config = dict(
    model='self-supervised image encoder',
    dataset='regions of photos with short descriptions (Visual Genome)',
    train_examples=101725,
    image_size=32,
    crop_scale_min=0.3,
    horizontal_flip=True,
    rotation_deg=10,
    color_jitter=0.4,
    method='simclr',
    arch='convnext_v2',
    isotropic=False,
    norm='layernorm',
    hidden_act='gelu_tanh',
    mlp_ratio=6,
    inner_norm=False,
    patch_size=[2, 2],
    depths=[2, 5, 5],
    widths=[48, 96, 192],
    kernel_size=7,
    projector_hidden=512,
    projector_out=128,
    projector_hidden_layers=2,
    temperature=0.3,
    init='xavier_uniform',
    residual_init='none',
    optimizer='soap',
    beta2=0.99,
    learning_rate=0.002,
    beta1=0.95,
    shampoo_beta=0.99,
    eps=1e-08,
    precondition_frequency=16,
    max_precond_dim=1024,
    one_sided=False,
    adamw_lr_other_params=0.0018,
    max_steps=9900,
    batch_size=256,
    epochs=24.9,
    lr_schedule='step',
    warmup_steps=490,
    weight_decay=0.2,
    adamw_weight_decay_other_params=0.05,
)
Rows from block 6 of a small self-supervised image encoder, named by matrix and row number. Rows with one number belong to one neuron. Each number is 500 + 50 x the weight over its row's rms, rounded and kept within 0 to 999. All counts start at 0. Numbers have three digits each. After the name is the row's rms in percent of the matrix's.
Before each neuron's rows are labels from the 100 images, of 14848, where the neuron reaches its highest value: "top examples" is what is common among them. Only what is clearly more common there than usual is listed. The data: regions of photos with short descriptions (Visual Genome).
# fc1: MLP up (model.blocks.6.mlp.fc1.weight, 576x96), inputs 0-95
# fc2: MLP down (model.blocks.6.mlp.fc2.weight, 96x576, transposed), outputs 0-95

top examples: text has "sky"; text has "white"
fc1.109 101:458575482515521417522508501481438505533450545444501508451512462510502453450469546486459547437493433561425511513587439432506512536417444647470482479512458431511485455604463511477525503471418531418609373453498413570541491528517543548538506560510484404469511489534436497582494469444473424532
fc2.109 102:524539467494540542528543553549452486445543505556487416445503473614551519511483496443531474449534469531466448527577609530540501526429430558524555515413479455378554513538508500437484503539545442525436610533513509420518451464550376524438403557466499407525498520485500386445472503515496467474

top examples: text has "sky"; text has "blue"
fc1.494 109:533602504445574553461539474497486558615533529558453464549550399483531478466509499473533469525468436525501455637517511498457515463543489522510514478503459547618557552537500549538545475531489553630607435548534506523416573480556576522569442452542496525480539512501522487483419593510511499583
fc2.494 106:510517527536524486538437496472533575499466451576499538426457500553526567572520460506547630378501523503404487487482472490516446638573497458450531489545495521559517470579458489455523405492481523563546541512508498488558509463432491510444387490500415396575495561557492567472432417498553481507

top examples: text has "sign"
fc1.421 093:439508502460532405496460594493455489469451421505515527496516449555534489487569542508398567460522519411513538489518463488492564570521413447528520568428437626555596497502563496449515455483606469502544550438444439459449545507478475450481520538589453524549451499574474572496511399475579528451
fc2.421 093:456514534609462468480489487519472472497485561448488535583557559479489554502468496528573494472439503426462419456363514507478499559433547406536495488482422412508448472475566477513532594438509485501489539586496452535481460529526550478511487502492427517618460522521395583540418397503538410450

top examples: text has "sign"; text has "white"
fc1.357 110:457424496516435508498543486466448482526332409529569448473565487460470446494542472518468493467512446471579498548485477499495471448470540468498513550515545478485486562592494471558528499499541518474575407500491530374385500504592368534484524496508469453446475450543473554561411493487546596435
fc2.357 110:491584548462478431462479517429542589454466511476537507522522527515492431506434456446366572520540434517522480473572609531519492475421503502538409426468476469503515484458486465458447539473559475497487432465408402471537478613579432504608568485499478535481464505466451460568465478591549446477

top examples: text has "sky"; text has "blue"
fc1.384 088:462506553458476511506538611458452433532490570427574549437454443532537498416422469468528491443608400429546526455498570526435467480563476488458510492488514530485519536570471551437449539460522545485557481489507528538557421427583489471483471458492496544557566445352545549482428509602511511520
fc2.384 109:536465511474426469528469426431430481529503545459445452527465526520511565515515598508522542509478461471491458537477433489585475526550468433506481491414557540514513504424475452472565531430405563644474555546421530609470487457439400591530481447524496401581459509472563442488518523484550446453

top examples: text has "sky"
fc1.190 116:502496514460506543472570535495489460565569490449488536431537462507515450563502452483565504539490513462537476566522513638530592518544522457495452449409399385599562591595525512552530508496582551396522482511488457546440481419540540547434435452487514491457519427543517570531434561491503472536
fc2.190 114:453592444507514589418394492525492528422551584529460528497584447508499452509443549561479569554440448443486552523507448509566477602475496433494434490394596433401490535462583564545568521436471528480549451530510496539557483454552449551534496448489487524484511528478537466399538485544521508444

top examples: text has "white"
fc1.432 092:586513477589435525385452706449554488517463542481409494511511466501453492551446555470516454479530545504462452544483447494549522518541532507579482525528506510509507508606506472520522495602373550486448469567533582533552535581462457567470429530516525512480509421551523505457522468490516543536
fc2.432 088:551460479630474528489431494478515427464563518423543494357459603466486588455402474553419540425555471496476527571428411456471460467520516488468542450484528484494448474529558478545555485526521552499525572421476419504549533481477515414522546543459468483583550493564526513544530500522416572488

top examples: text has "man"; text has "hair"
fc1.28 127:498495607449424566483540624475541465503502522531468507455493451525504482464448534462476483568523432509517572410603407437506502522419614487528518583581470486581493524416513479529524555516448582533459495505550503462459544485491607447563544418571518508534463549452505579511524555527464435533
fc2.28 137:502540463557498450439471442461511525468627530528455453472426497539505487585555498427487502577533478588554381505524436532530566472440524549478457451533584532446455551592466457436573442538451415508567547477467487509402570477469529477493478510526589422475590533577539516549446490518507463473