From a checkpoint of a small self-supervised image encoder.
Model: 3.44M parameters, 32-pixel images, arch convnext_v2, norm layernorm, patch size [2, 2], widths [48, 96, 192].
Rows from block 4 of a small self-supervised image encoder, named by matrix and row number. Rows with one number belong to one neuron. Each number is 200 + 20 x the weight over its row's rms, rounded and kept within 0 to 999. All counts start at 0. After the name is the row's rms in percent of the matrix's.
After each neuron's rows are labels from the 100 images, of 14848, where the neuron reaches its highest value: "top examples" is what is common among them. Only what is clearly more common there than usual is listed. The data: regions of photos with short descriptions (Visual Genome).
# fc1: MLP up (model.blocks.4.mlp.fc1.weight, 576x96), inputs 0-95
# fc2: MLP down (model.blocks.4.mlp.fc2.weight, 96x576, transposed), outputs 0-95

fc1.100,090,233,186,184,197,198,213,201,206,217,154,180,155,172,201,220,205,213,147,193,186,192,192,202,203,196,229,167,231,195,228,186,201,182,201,237,177,192,197,192,183,196,199,209,185,205,197,198,193,192,204,206,213,170,222,207,209,179,180,203,217,160,200,184,190,207,208,199,153,159,204,205,190,176,188,226,201,142,184,229,197,201,203,183,213,187,204,239,202,221,208,203,216,196,224,227,231
fc2.100,093,206,210,197,201,187,205,214,211,191,227,225,173,205,244,200,193,232,204,181,150,227,206,172,248,189,193,195,181,180,238,196,186,214,184,200,205,208,190,194,177,196,188,201,188,228,210,201,210,209,193,158,221,204,229,206,194,206,218,211,165,199,169,195,222,192,203,167,168,171,172,206,168,222,250,195,180,227,191,222,190,206,208,181,205,187,220,184,201,193,249,182,204,195,213,214,218
top examples: text has "white"

fc1.83,109,234,176,224,200,226,224,226,205,199,217,239,193,182,218,188,213,198,208,228,194,201,168,209,193,214,221,208,184,187,171,162,172,213,248,212,197,200,230,206,197,233,235,168,160,195,219,211,214,218,206,187,186,230,208,188,187,200,182,188,193,204,212,203,176,205,197,218,165,222,222,219,217,215,196,177,169,223,184,206,198,223,264,225,194,193,207,189,198,205,203,192,186,213,203,185,172
fc2.83,107,200,173,168,185,172,206,217,207,217,209,183,195,195,219,231,234,217,181,186,217,191,190,187,220,195,202,182,167,190,241,222,184,189,220,197,209,171,193,207,198,207,204,225,195,218,164,185,235,203,155,164,206,194,182,175,196,169,178,209,210,222,195,187,248,204,191,209,210,180,214,202,186,171,204,222,167,213,196,187,153,195,187,193,205,198,214,211,155,205,202,205,210,165,210,161,213
top examples: text has "man"

fc1.322,081,235,221,229,214,216,199,207,188,218,191,215,206,182,212,168,195,217,174,216,188,215,198,158,202,177,227,196,187,199,201,149,203,166,264,191,183,205,213,170,196,204,206,184,196,202,183,178,186,238,199,163,169,193,220,208,209,194,190,214,169,185,172,225,237,170,193,217,201,205,208,222,211,207,184,202,177,174,178,187,242,206,232,191,219,211,207,189,189,218,204,210,183,203,213,198,203
fc2.322,084,186,185,178,181,210,190,202,201,211,220,217,195,231,194,194,225,169,181,202,160,185,201,206,229,223,215,185,199,208,201,194,182,209,243,217,211,177,217,171,178,213,242,232,216,208,230,173,233,190,222,184,227,197,212,215,167,200,215,199,187,216,214,220,198,180,219,224,207,236,194,222,222,237,159,177,191,192,182,195,202,195,192,203,181,175,218,171,220,196,188,233,203,223,195,232,232
top examples: text has "man"

fc1.142,084,212,196,229,153,219,182,204,213,190,224,199,207,195,193,217,201,213,191,220,192,191,189,252,206,167,176,195,212,147,193,177,206,187,200,207,205,186,195,210,198,220,184,213,198,201,198,187,184,209,193,184,225,186,192,182,200,181,216,164,244,167,186,214,126,190,196,205,209,200,181,210,203,208,172,219,165,185,193,189,204,195,210,249,164,166,207,202,179,180,195,212,189,190,195,203,215
fc2.142,095,225,189,174,175,216,185,247,188,198,177,219,191,189,212,173,219,209,192,203,160,226,193,232,191,210,210,196,165,235,222,211,219,183,218,172,177,188,194,180,178,197,202,188,199,219,206,215,230,192,201,227,179,208,231,223,196,205,220,166,238,228,259,188,226,175,175,200,218,237,221,186,210,230,205,201,197,203,193,196,213,194,168,208,220,203,203,192,184,187,204,220,199,227,189,208,215
top examples: text has "sky"; text has "white"

fc1.253,118,217,208,153,187,197,191,180,212,164,216,221,189,144,188,197,197,190,174,204,178,154,190,180,191,169,164,191,192,178,187,251,166,164,192,219,195,171,225,199,201,175,198,199,153,173,201,190,185,180,217,220,197,242,204,213,204,188,189,199,193,201,204,190,199,198,173,188,181,206,187,184,177,190,184,206,194,228,179,204,187,193,222,192,203,178,173,205,179,187,183,196,186,213,180,175,195
fc2.253,095,225,179,183,215,157,188,192,218,216,202,201,181,187,187,219,223,199,215,203,267,187,203,210,175,187,184,233,207,205,194,241,210,202,190,211,230,189,198,169,191,164,215,213,188,217,214,176,204,234,194,162,187,190,219,196,186,209,217,231,195,189,185,220,213,201,196,188,204,172,201,165,222,176,167,192,175,197,216,169,216,179,195,173,198,195,197,235,201,195,194,146,184,188,204,210,191
top examples: text has "white"

fc1.107,111,165,178,205,204,198,254,207,220,197,213,206,213,174,194,199,205,200,194,209,194,170,211,179,143,187,199,223,196,218,159,195,226,225,195,209,220,190,248,196,138,189,221,177,189,230,203,199,195,180,195,238,219,190,203,188,228,195,204,216,207,198,179,220,207,213,226,192,181,247,187,214,198,188,208,221,214,186,176,192,210,217,192,213,197,214,176,209,193,185,173,193,175,214,186,222,215
fc2.107,109,212,236,221,198,246,202,162,171,193,198,201,209,170,214,178,204,206,220,224,187,220,205,190,166,200,198,176,231,220,203,184,211,164,220,212,203,203,209,178,170,189,202,210,202,184,186,222,202,157,161,185,187,220,203,210,197,248,159,191,202,173,196,202,208,191,229,202,201,186,195,201,221,194,198,253,192,221,225,214,182,185,198,181,199,212,179,208,184,235,231,217,178,223,185,213,187
top examples: text has "sign"

fc1.241,095,183,169,226,211,185,197,194,208,189,206,207,216,163,200,192,186,182,196,220,189,204,187,190,189,191,198,201,211,188,212,149,228,201,195,181,218,195,158,188,230,204,213,183,203,198,219,214,272,205,209,188,204,187,228,214,207,204,168,226,163,175,227,202,187,199,213,223,210,221,221,175,200,217,181,189,223,202,143,213,239,217,166,197,188,196,164,208,184,194,197,204,201,210,215,186,215
fc2.241,103,211,197,206,197,238,213,195,183,205,174,227,224,194,204,166,195,225,209,230,180,172,189,216,205,194,191,170,197,193,208,186,180,174,232,219,204,218,204,189,193,191,215,200,175,203,203,177,224,159,188,150,218,233,231,189,178,202,165,203,221,206,192,187,191,184,189,193,189,218,222,206,229,216,199,214,216,219,240,233,153,166,198,201,210,212,201,222,196,201,229,163,195,200,229,172,200
top examples: text has "sign"

fc1.400,095,210,221,197,218,185,162,186,190,218,195,188,203,198,170,178,211,217,196,226,224,219,192,174,191,224,205,220,207,215,184,178,191,232,201,192,205,218,174,238,195,196,199,210,220,217,196,180,262,210,177,194,217,237,221,178,227,178,182,200,195,188,220,225,165,203,220,213,197,199,216,190,203,234,175,220,247,229,199,206,230,242,208,185,189,175,224,224,175,197,219,212,198,200,195,181,208
fc2.400,112,235,231,205,219,183,208,202,182,201,223,216,170,192,200,193,202,223,211,213,219,229,202,222,214,207,182,184,182,234,184,158,185,177,200,232,225,181,191,184,228,215,209,203,237,188,195,206,176,201,184,195,211,252,204,199,200,187,224,217,211,178,211,213,181,191,202,211,219,176,200,192,253,199,198,200,174,199,187,164,240,192,210,150,178,212,226,191,193,222,208,185,182,237,209,189,211
top examples: text has "sign"

fc1.360,093,190,233,190,200,192,194,190,204,234,198,206,192,223,245,193,209,186,209,199,198,190,197,194,200,204,183,195,216,202,152,199,222,236,206,216,177,203,186,196,162,185,202,187,197,168,156,225,236,218,194,220,208,189,194,178,204,182,205,193,223,200,200,226,205,208,214,205,180,224,217,192,192,195,215,171,225,159,211,186,182,192,168,192,165,208,193,214,225,178,197,233,208,227,245,259,205
fc2.360,102,216,196,167,192,201,218,244,216,215,175,224,198,207,170,163,239,215,194,211,205,212,186,183,202,221,206,165,210,188,213,180,163,205,149,215,160,183,180,199,187,215,195,199,175,179,204,183,205,212,189,203,179,214,197,201,187,220,190,196,243,181,189,197,203,220,181,196,200,208,241,198,197,189,213,212,204,143,181,202,216,186,196,188,191,206,187,184,205,203,219,156,198,176,236,174,171
top examples: text has "black"

fc1.72,092,192,183,169,223,229,197,204,186,206,200,170,207,233,203,198,190,187,210,212,191,203,220,195,228,167,182,227,182,198,177,221,216,187,193,211,190,187,225,209,182,203,176,220,181,200,214,193,162,196,178,174,176,186,190,195,221,201,185,151,202,160,191,210,197,217,193,243,218,182,162,220,211,185,186,209,179,180,234,181,150,179,224,198,215,182,191,189,213,182,229,201,197,203,176,153,214
fc2.72,089,185,213,197,241,218,186,209,215,198,181,216,227,177,191,196,195,207,214,220,213,175,214,186,195,179,186,190,174,218,200,175,166,210,199,229,212,193,235,210,237,190,237,225,197,203,158,207,173,168,228,177,179,200,174,206,206,201,188,194,224,208,230,208,197,202,244,243,183,165,173,188,211,230,182,199,218,218,214,219,202,227,201,180,194,224,197,186,170,220,236,208,190,215,180,218,185
top examples: text has "sign"