From a checkpoint of a small self-supervised image encoder.
Model: 32-pixel images, arch convnext_v2, depths [2, 5, 5].
Training: soap at rate 0.002, batches of 256.
Data: trained on regions of photos with short descriptions (Visual Genome), 101725 training examples, 24.9 epochs.
Rows from block 3 of a small self-supervised image encoder, named by matrix and row number. Rows with one number belong to one neuron. Each number is 128 + 32 x the weight over its row's rms, rounded and kept within 0 to 255. All counts start at 0.
After each neuron's rows are labels from the 100 images, of 14848, where the neuron reaches its highest value: "patch colour" is the nearest of a few named colours to the mean colour under the peak. Only what is clearly more common there than usual is listed. The data: regions of photos with short descriptions (Visual Genome). In brackets: how many of the 100, against the usual share in percent.
# fc1: MLP up (model.blocks.3.mlp.fc1.weight, 576x96), inputs 0-95
# fc2: MLP down (model.blocks.3.mlp.fc2.weight, 96x576, transposed), outputs 0-95

fc1.418 [109 128 186  96 123 147 174 155 109 137 158 142  98 145 141 139 202 113 101  57 121 110 133  92  63 133  81 103 146 149 150 149 108 138  92 103  85 101 172  98  23 142 162 109 185  89 104 130 138 141 143 182  78 112  89 129 146 136 180 163 109 116 173 210 106 122 136 125 146  76 135 187 126 113 129 133 143 168 103 111  75 145 156 135 162 109 131 114 154 143 129 139 116 152 146 150]
fc2.418 [107 142 108  95 125  59  78 136 135 167 172 173 162 163 111 195 115 159  93  92 143 127 136 128 134 102 100 119 133  85 128 107 137 104 157 110  96  54 131 123 138 191 179 143 189 168 123 105 113 113 143 129  87 143 166 158 103 113  81  80 167  75 125 167  98 113 177 100 152 112 132  16 116 119  85 104 119 121 145 108  92 165 131 111 107 117 154 165  77 131 136 124  94 119 120 110]
patch colour: grey (76 vs 36)

fc1.123 [ 99 121 164 134 108 143 114 106 141 129  91 167  94 137 113 184 117 105 155 140 174 103 145 103 139  96 117 131 109 181 128 134 121 130 135 116 135 171 153 129 174 126 151 103 107 130 113  96 159 138 110 136 112  88 115 109 150  99 150 140 144  86 109 153 109 111 135 100 201  88 122 129  44  93  75 104 179 155  99 100  48 114  95 255 139  95 135 123 131 172 126 148 191 103 109  72]
fc2.123 [101 166 143 164 136 147 139 107 107 144 138 147 168 133 103 126 104 174  93 119 148 120  48  87 102 123  90  83 118  90 117 104 162 168 125 125 112 140 119 116 119 100 104 159  74 180  42 141 147 132  83 132 102 177 142 125 107  33 167 110 127 126  76  68  74 101  89  97 138 147 103 136  98 171  70 113 167 128 141 138 119 129 102 141 174  79  84 127 104 103 146 151 179 122  89 134]
patch colour: black (43 vs 11.6)

fc1.144 [177 171 163 209 110 123  92  85  92 147 147 108 124 133 159 137 100 200 117 178 169 117 153 157 162  81 136 159 169 107 194 159  57 101 156  80 135 108 113 130 146 195 114 149 129 157 122 151  99 134 129 132 146 121  86 117 175 130  88 110  87 103 161  71 113  95 140 113 119  74 136  90 171 162 173 144 145  99 126 100 112 101 133 170 137  96 136 149 146  97  90 138 161 134 110  72]
fc2.144 [ 98 101 104  47  73  67 105 135 116 113 172 140 116  92 122 144 128 167  79 164  93  96 105  84 129 134 110  88 112 142 130 111  32 117 118 148  88 111 142  72  77 165 130 122 185  85 154  69 135 108 147 160  83 147 116 122  87 118  89 137 122 134 168 184  77 130 101 142 130 122 139 151 159  57 168 107  89 153 164  99 152 155 147 127 153  95 143 120 135 113 153 124 114 142 169  90]
patch colour: black (55 vs 11.6)

fc1.158 [144 121 118 137 156 124 155 118 111 200 187 152 105 161 103 105 120 140  97 102 123 121 126 162 125 134 153 164 128 121 137 124 149 119 107 138 165 103 124 131 116 120 132 130 108 158 124 141  82 107 119 134 229  46 129 136 201 187 144 169 114  75 165  84 129 169 122  98 145 160 170 157  88  99  63 189 122  91  83 142 202 170 113 124 166 125 136 106 158  98 119 141 173  82 149 103]
fc2.158 [170 125 104 154  81 163 181 100  89 148 102 136  41 139 177 106 187 117  62 160 124 198  91 122 192 121 136  86 145 171  97 160 113 111 109 116 165 142 137 118 177 142 163 127 143 154 152 144 109  71 144  80  95 169 162 118 146  84  84 193 120 136 139 119 122 109 121 113 105 118 164 194 165 104 105 116 145 107  97 138 143 109 126 126 136  93 130 151 121 146  95 146  66  74 129 122]
patch colour: white (26 vs 5.2)

fc1.59 [132 115 116 200 125 112 157 157 120 157 105 125  72 100 159 172 158 143 116 121 142 129 103 128 148 125 139  77 127 130 127 152  89 154  82  88 114 102 154  80  81 113 109 187 131 168 153 100 118  76 126 183 148 155 106 140 198  86 147 132 109  86 108 124 129 126 151 195 145  55 137 104 142 126 111 151 147 138 140 176 113 145  76 153 113  80 119 225 136 100 137 135  97  41 130 127]
fc2.59 [120 133 140  41 126 162  86  94 124 128 156 100 139 133  89 114 151 156 107  95 146 141 163 125 124 111 163 105  88 193 141 117  51 143 119 129 124 126 131  75 242 128 105 126 162  77 116  95 131 162 142 121 114 124 172 154  56 125  82 138 122 103 109 172 139 125 145 208  87 194 130 176 158 115  91 103 126  90 113 159 181 132 154 124 117 136 105 136 110 109 134 108 160 122 158 116]
patch colour: black (35 vs 11.6)

fc1.141 [102 167 136  88 103 127 141  98  37 140 163 130 180 128  87 124 147 122 111  71 148 133 159 139 119 119 138 106 150  78  71 143 131 138 137 129 148  86 158 123 136  95  95 183 111 108 101 148 114 112 139  85 120 177 146 170 143 159 124 106 214  76 117 130  66 165 125 114 116 155 114 119 132 110 135  87 139  68  92 157  73  62 175 107 134  78 145 134 104 211 158 130 135  95 136 124]
fc2.141 [177  44 125 171 174 141 106 168 156 159 170  81 190 126 130 121 143  60 124 143 165 110 154 116 140 114 131 143 135 143 145  97 157  52  99  84 129 116 108 124 171  80 130 124 110 114 139 107 152 113  60 130 143 143  68 175  73  94 122 143 114 158 140 134 165 160 180 120 146 100  90 104 177 111 111 108  50 165 135 113  64 105 148 126 130 139 131 131  78 119  99 106 148 100 153 114]
patch colour: brown (62 vs 32.4)

fc1.467 [ 83 121 124 106 123 135 111 122 115 120 164  65 128 141 146 144 136 111 118 130  92 130 133 126 134  97 152 107  77  97 125 114  62 125  99 111  64 164 113 108 132 116 103 101  70 157 115 178  86 163 137 171  77 120  94 162 125 133 112 112 112  93 147 121 134 169 118 106 199 118 177 139  89 103  24  17 119 137  92 126  90 131 112 165 139 134 152 135 169  97 100 103 110 132 169  75]
fc2.467 [119 117 131 123 100  88 119 131 130 111 107 127  97 129 112 106 145 127  81 170 107 164  78 135  83 142 125 119 185 155 167 122  72 181 105 164  59 182 174 130 134  71 107 144 193 155  94 172 128 125 104 130 137 133  86 133 148  89  95 101 140 144  66 118 113 108  80 156 141 187 167 142 125 104  67 122 167 160 135 148 108 160 165 122 111 150 126 138 198 111  47 141 135 132 192 152]
patch colour: grey (65 vs 36)

fc1.395 [ 26 108 142 111 163 142 110 106  73  75  67 130 146 151  97 124  93 161 165 132 137 145 167 135 121 182 152 105 145  85 115  69  85 126 170  95 183 188 144 128  74 121 133 120 149  92 109 137 119  77 101 102 160 138 148 101 107 130  89 133 163 100  89  69 128 103 165 141 143 107 107  87 126  85 128 140 135 167  62 150  95  91 124  89  93  88 119 142 123 142 147 156 133  71 129 150]
fc2.395 [136  91 104 110 115  76 155 152 110 144 123 137 178 115 156 128 118 162 135 101  98 131 132  53 116 130 110 151  76 192 109 109  93 160  67 171 184 127  65 111  91 136 108  73  98 178 144 120  97 144  35 151  59 128 140 209 153 111 147 106 134 154 152 167 107 103 154 165  86 168 129 131 174 119 123 151 135 125  79  95 123 143 139 146 129 151 120 121 105  90 100 121 161 124  92 160]
patch colour: brown (61 vs 32.4)

fc1.297 [ 77 152 145 141  83  90 144 137 131 117 107 128  77 146 133 117 125 139 123 166 151 173 136 111 104 125 132 160 166 166  98 142 190 132 136 145 170 168 127 124 106 168 112 146 137 119 150 197 123 132 153 119 141 154  84 112 240 102 123  50  77 144 136 212 110 165  74 143 135 137  84 198  97 136 162  70 132 161 111 164 148 121 107 128 138 123  77 112 119  92 104 159 115 130  94 148]
fc2.297 [ 84 126 132  90 116 149  84  57 148 144 144 121 106 124 104 120 142 148 106 121 132 146 109 109 147 151 110 130 132 114 146 137 192 120 122 159 129 167 166 158 129  84 110 163 122 100 140 132  94 107 134 155 100  87  97 178  65 175 106 161 132 232 138  98 161 114 110 134 181 154 167  74  51  88 131 109  64  88 110 194  97 127 117 110 116 115  95 191 164  95 101 155 143 118 114 158]
patch colour: grey (61 vs 36)

fc1.364 [ 99 103 140  87 173 150 146 115 164 151  87 168 156  93 101  93 130 148 100 148 109 123 150  97 139 129 113 141 159 180  89 145 118  94 137 149 184 160 134 123 128 126 140 140 121 108 114  89 142 195 141 139 158 179 149 160 145  91  68 177 171  92 122 103  57 123 152 159 129 132 167 147  99 203 155 199 141 164 109 105 149  59 171 141 136 190 102 122 130 191  87 141 169 146 104 144]
fc2.364 [ 99  88 142 129 172 117  93  82  97 134 148  82 159 157 106 158 151  83 121 169 121 131 155 134 157 151 122 147 123 160 153 165 111 168 147 140  76 110  92 150  93 131 133 107 123 167 127  80 143 131  60 174 103 169 110 125  80 104 192 116 119  88 136 134 152 125 106 130  53  95 141 175 160 140 190 113 138 118 160 103 130  74  97 139  81 112 161 119 157 135  32 128  81 161  83  82]
patch colour: black (28 vs 11.6)

fc1.213 [ 85  98 134  97 159 152 147 119 103 157 130 112  47 131 101 173 140 113 153 127 135 138 138 150 139 128 138  49 143 145 126 121  49 137 159  68 165 147 149  84 166 146 185  98 121 121 117 111  85 124 132 118 153  89  46 115 163  95 135 118 108  87 168 110 108 124 124 143 145 120 150  75 120 153 112 163 124 109 103 120 162 140 214 176 190 131 117 134 155 147 180  50 130 135 164 123]
fc2.213 [118 116 132  99 117 138 199 123  78 124 197 107  82 142 104 104 111 187  81 127 121 151 116 125 190 107 141 144 166 117  83  92  99 143 125 107  91 164 103 145 175  97 156 151 197 105 150 162  77  98 127 131 119 112 105 132 122  88  86 123  51 142 156 102 104 118  85 142 182 126  69 144 115 109 155 129 160  97 106  93 172 110  97 109  91 139  96 116 124  38 143 143 152 112  84 150]
patch colour: black (40 vs 11.6)

fc1.484 [111 107 157 115 112 102 114  89 196 123 101 102 150 169 127 143 141 165 113  93 155 124  88  89 103 137  64  96 123  72 141  63  41  94 150 104 144 143 104  87 128 134 111 128 169  89 125 150 148 192 160 130  96 102  31 145 122 140 125 142 102  66 127 141  91 131 125 125 137  65 100 120 165  82 127 165  82 157 128 156  81 124 160 128 139 110 133 136 131 194 156 113 150  88 148 119]
fc2.484 [124 152 146 152 115 139  99 131 134  93 124 105 128 112 160 114 114 214 172 118 189 143 169 133 123 120 246 101 170 116 119 142  52 103 129  92 111  87 117  71 169 200 146 132 109 199 134 120 118 102 102 162 134 178  96 143 164 130 146 131 172 108 150 134 148 130 158 107 147 194 117 132 169 121 141 138 150 117 144 172 163 161 173 124 145 137 176 136 134 118 193 133 132 126 149 125]
patch colour: black (28 vs 11.6)

fc1.69 [116 107 147 110 120 142 160 104 138 141 167 114  92 127 125 160  94 125 125 128 100  96  98 103 158 122  88 114 162 159 136 133 116 135 101 135 150 143 147 115  57 147 155 168 133  23 126 155 180 138 117 157 109 139  89 182 168 159 119  87 132 132 142 242 136 157 111 105 129 117  13 160 131 111 122 117 118 180 130 104 148 122 140 136 108 104  42 115 131 128 183 130  98 147 137 114]
fc2.69 [113 152 137 170 135  89 123  58 151 121  55 153 153 127 118 125 126  90 148 163 103 143  94 136 150 115 137 129 106  62 149 134 138 142 109 135 101 165 152 120 125 160 157 159 114 214 156 205 124 103 142 147 155 124  59 169 118 163 100 129 138  87  55 116 115 146 113  96 128 148 152  59 143 118  95 157  92 137  94  99 125 121 133 105 142 164 216 176 184 103 135 127  95 105 151 162]
patch colour: grey (77 vs 36)

fc1.343 [121 178 154 109 111 162 137 100 132 118 126 160 154 162 135  88 102 104 173 138 101  60 169 133 136 113 108 185 136 135 155 111 135 165 134 117 137 112  87 131 139 102 109 179 118 107 139  80  74 128 119 161 102 181 103  96 145 209  87 143 136  90 186 112 106 133  78 158 104 125  89 151 157  30 139 171 133 153  61  90 125 140  93 136  87 173 100 158 153 125 148  94 158  77  96 123]
fc2.343 [110 136 161 144 116 105 144 166 126 170 104 108  31 108  81 142 173 149 120 145 184 195 129 141 152 186 105 135 146 169 133  91 174 136 100 152  76 168 164 119  87 118 141 162 156 112 137  91 119 118 154 146 106  50 116 131 108 133 126  68  38 125 109 132 146 159 119 117  79 164 141 147 205 153  94 120 177  97  93 177 130  93 140 151 142 123 136 127 132 119 158 124 119 118 148 163]
patch colour: white (26 vs 5.2); pink (26 vs 9.4)

fc1.568 [ 88  64 131 145  81 110 123 158 152  87 169  96 137 154 126  97 119 203 147 137 105 115 124 143  82 147 157 106 143 145  50 202 113 152  94 114 109 147 110 131 114 114 102  97 137 134 175 151 162 170 122  94 149  85 111 118 121 108 144 146 111  66 160 129  55 120 135 142 102  52 117 137 153  71 144 182 145 104 136 156  88  88 123 113 122 103 106 122 138 139 158  32 121  85 143 126]
fc2.568 [131 152 125 104 125 150 172  88  72  72  93 101 158 116 111 118 128 127 122 126 129 155 116  77 104 100  93 144 115  66 167 100  33 126 133 104 114 111 130 124 120 127  83 147  86 129 123 139 134  73 172  91 101 193 120 177 174 135 161 123 175 133 127 161 114 137 144 114 211 132 125 119  94 118 135 142 139  71  92 117  57 115 133 132 107  99 125  94 121 117 166 157  84 214  92  95]
patch colour: black (70 vs 11.6)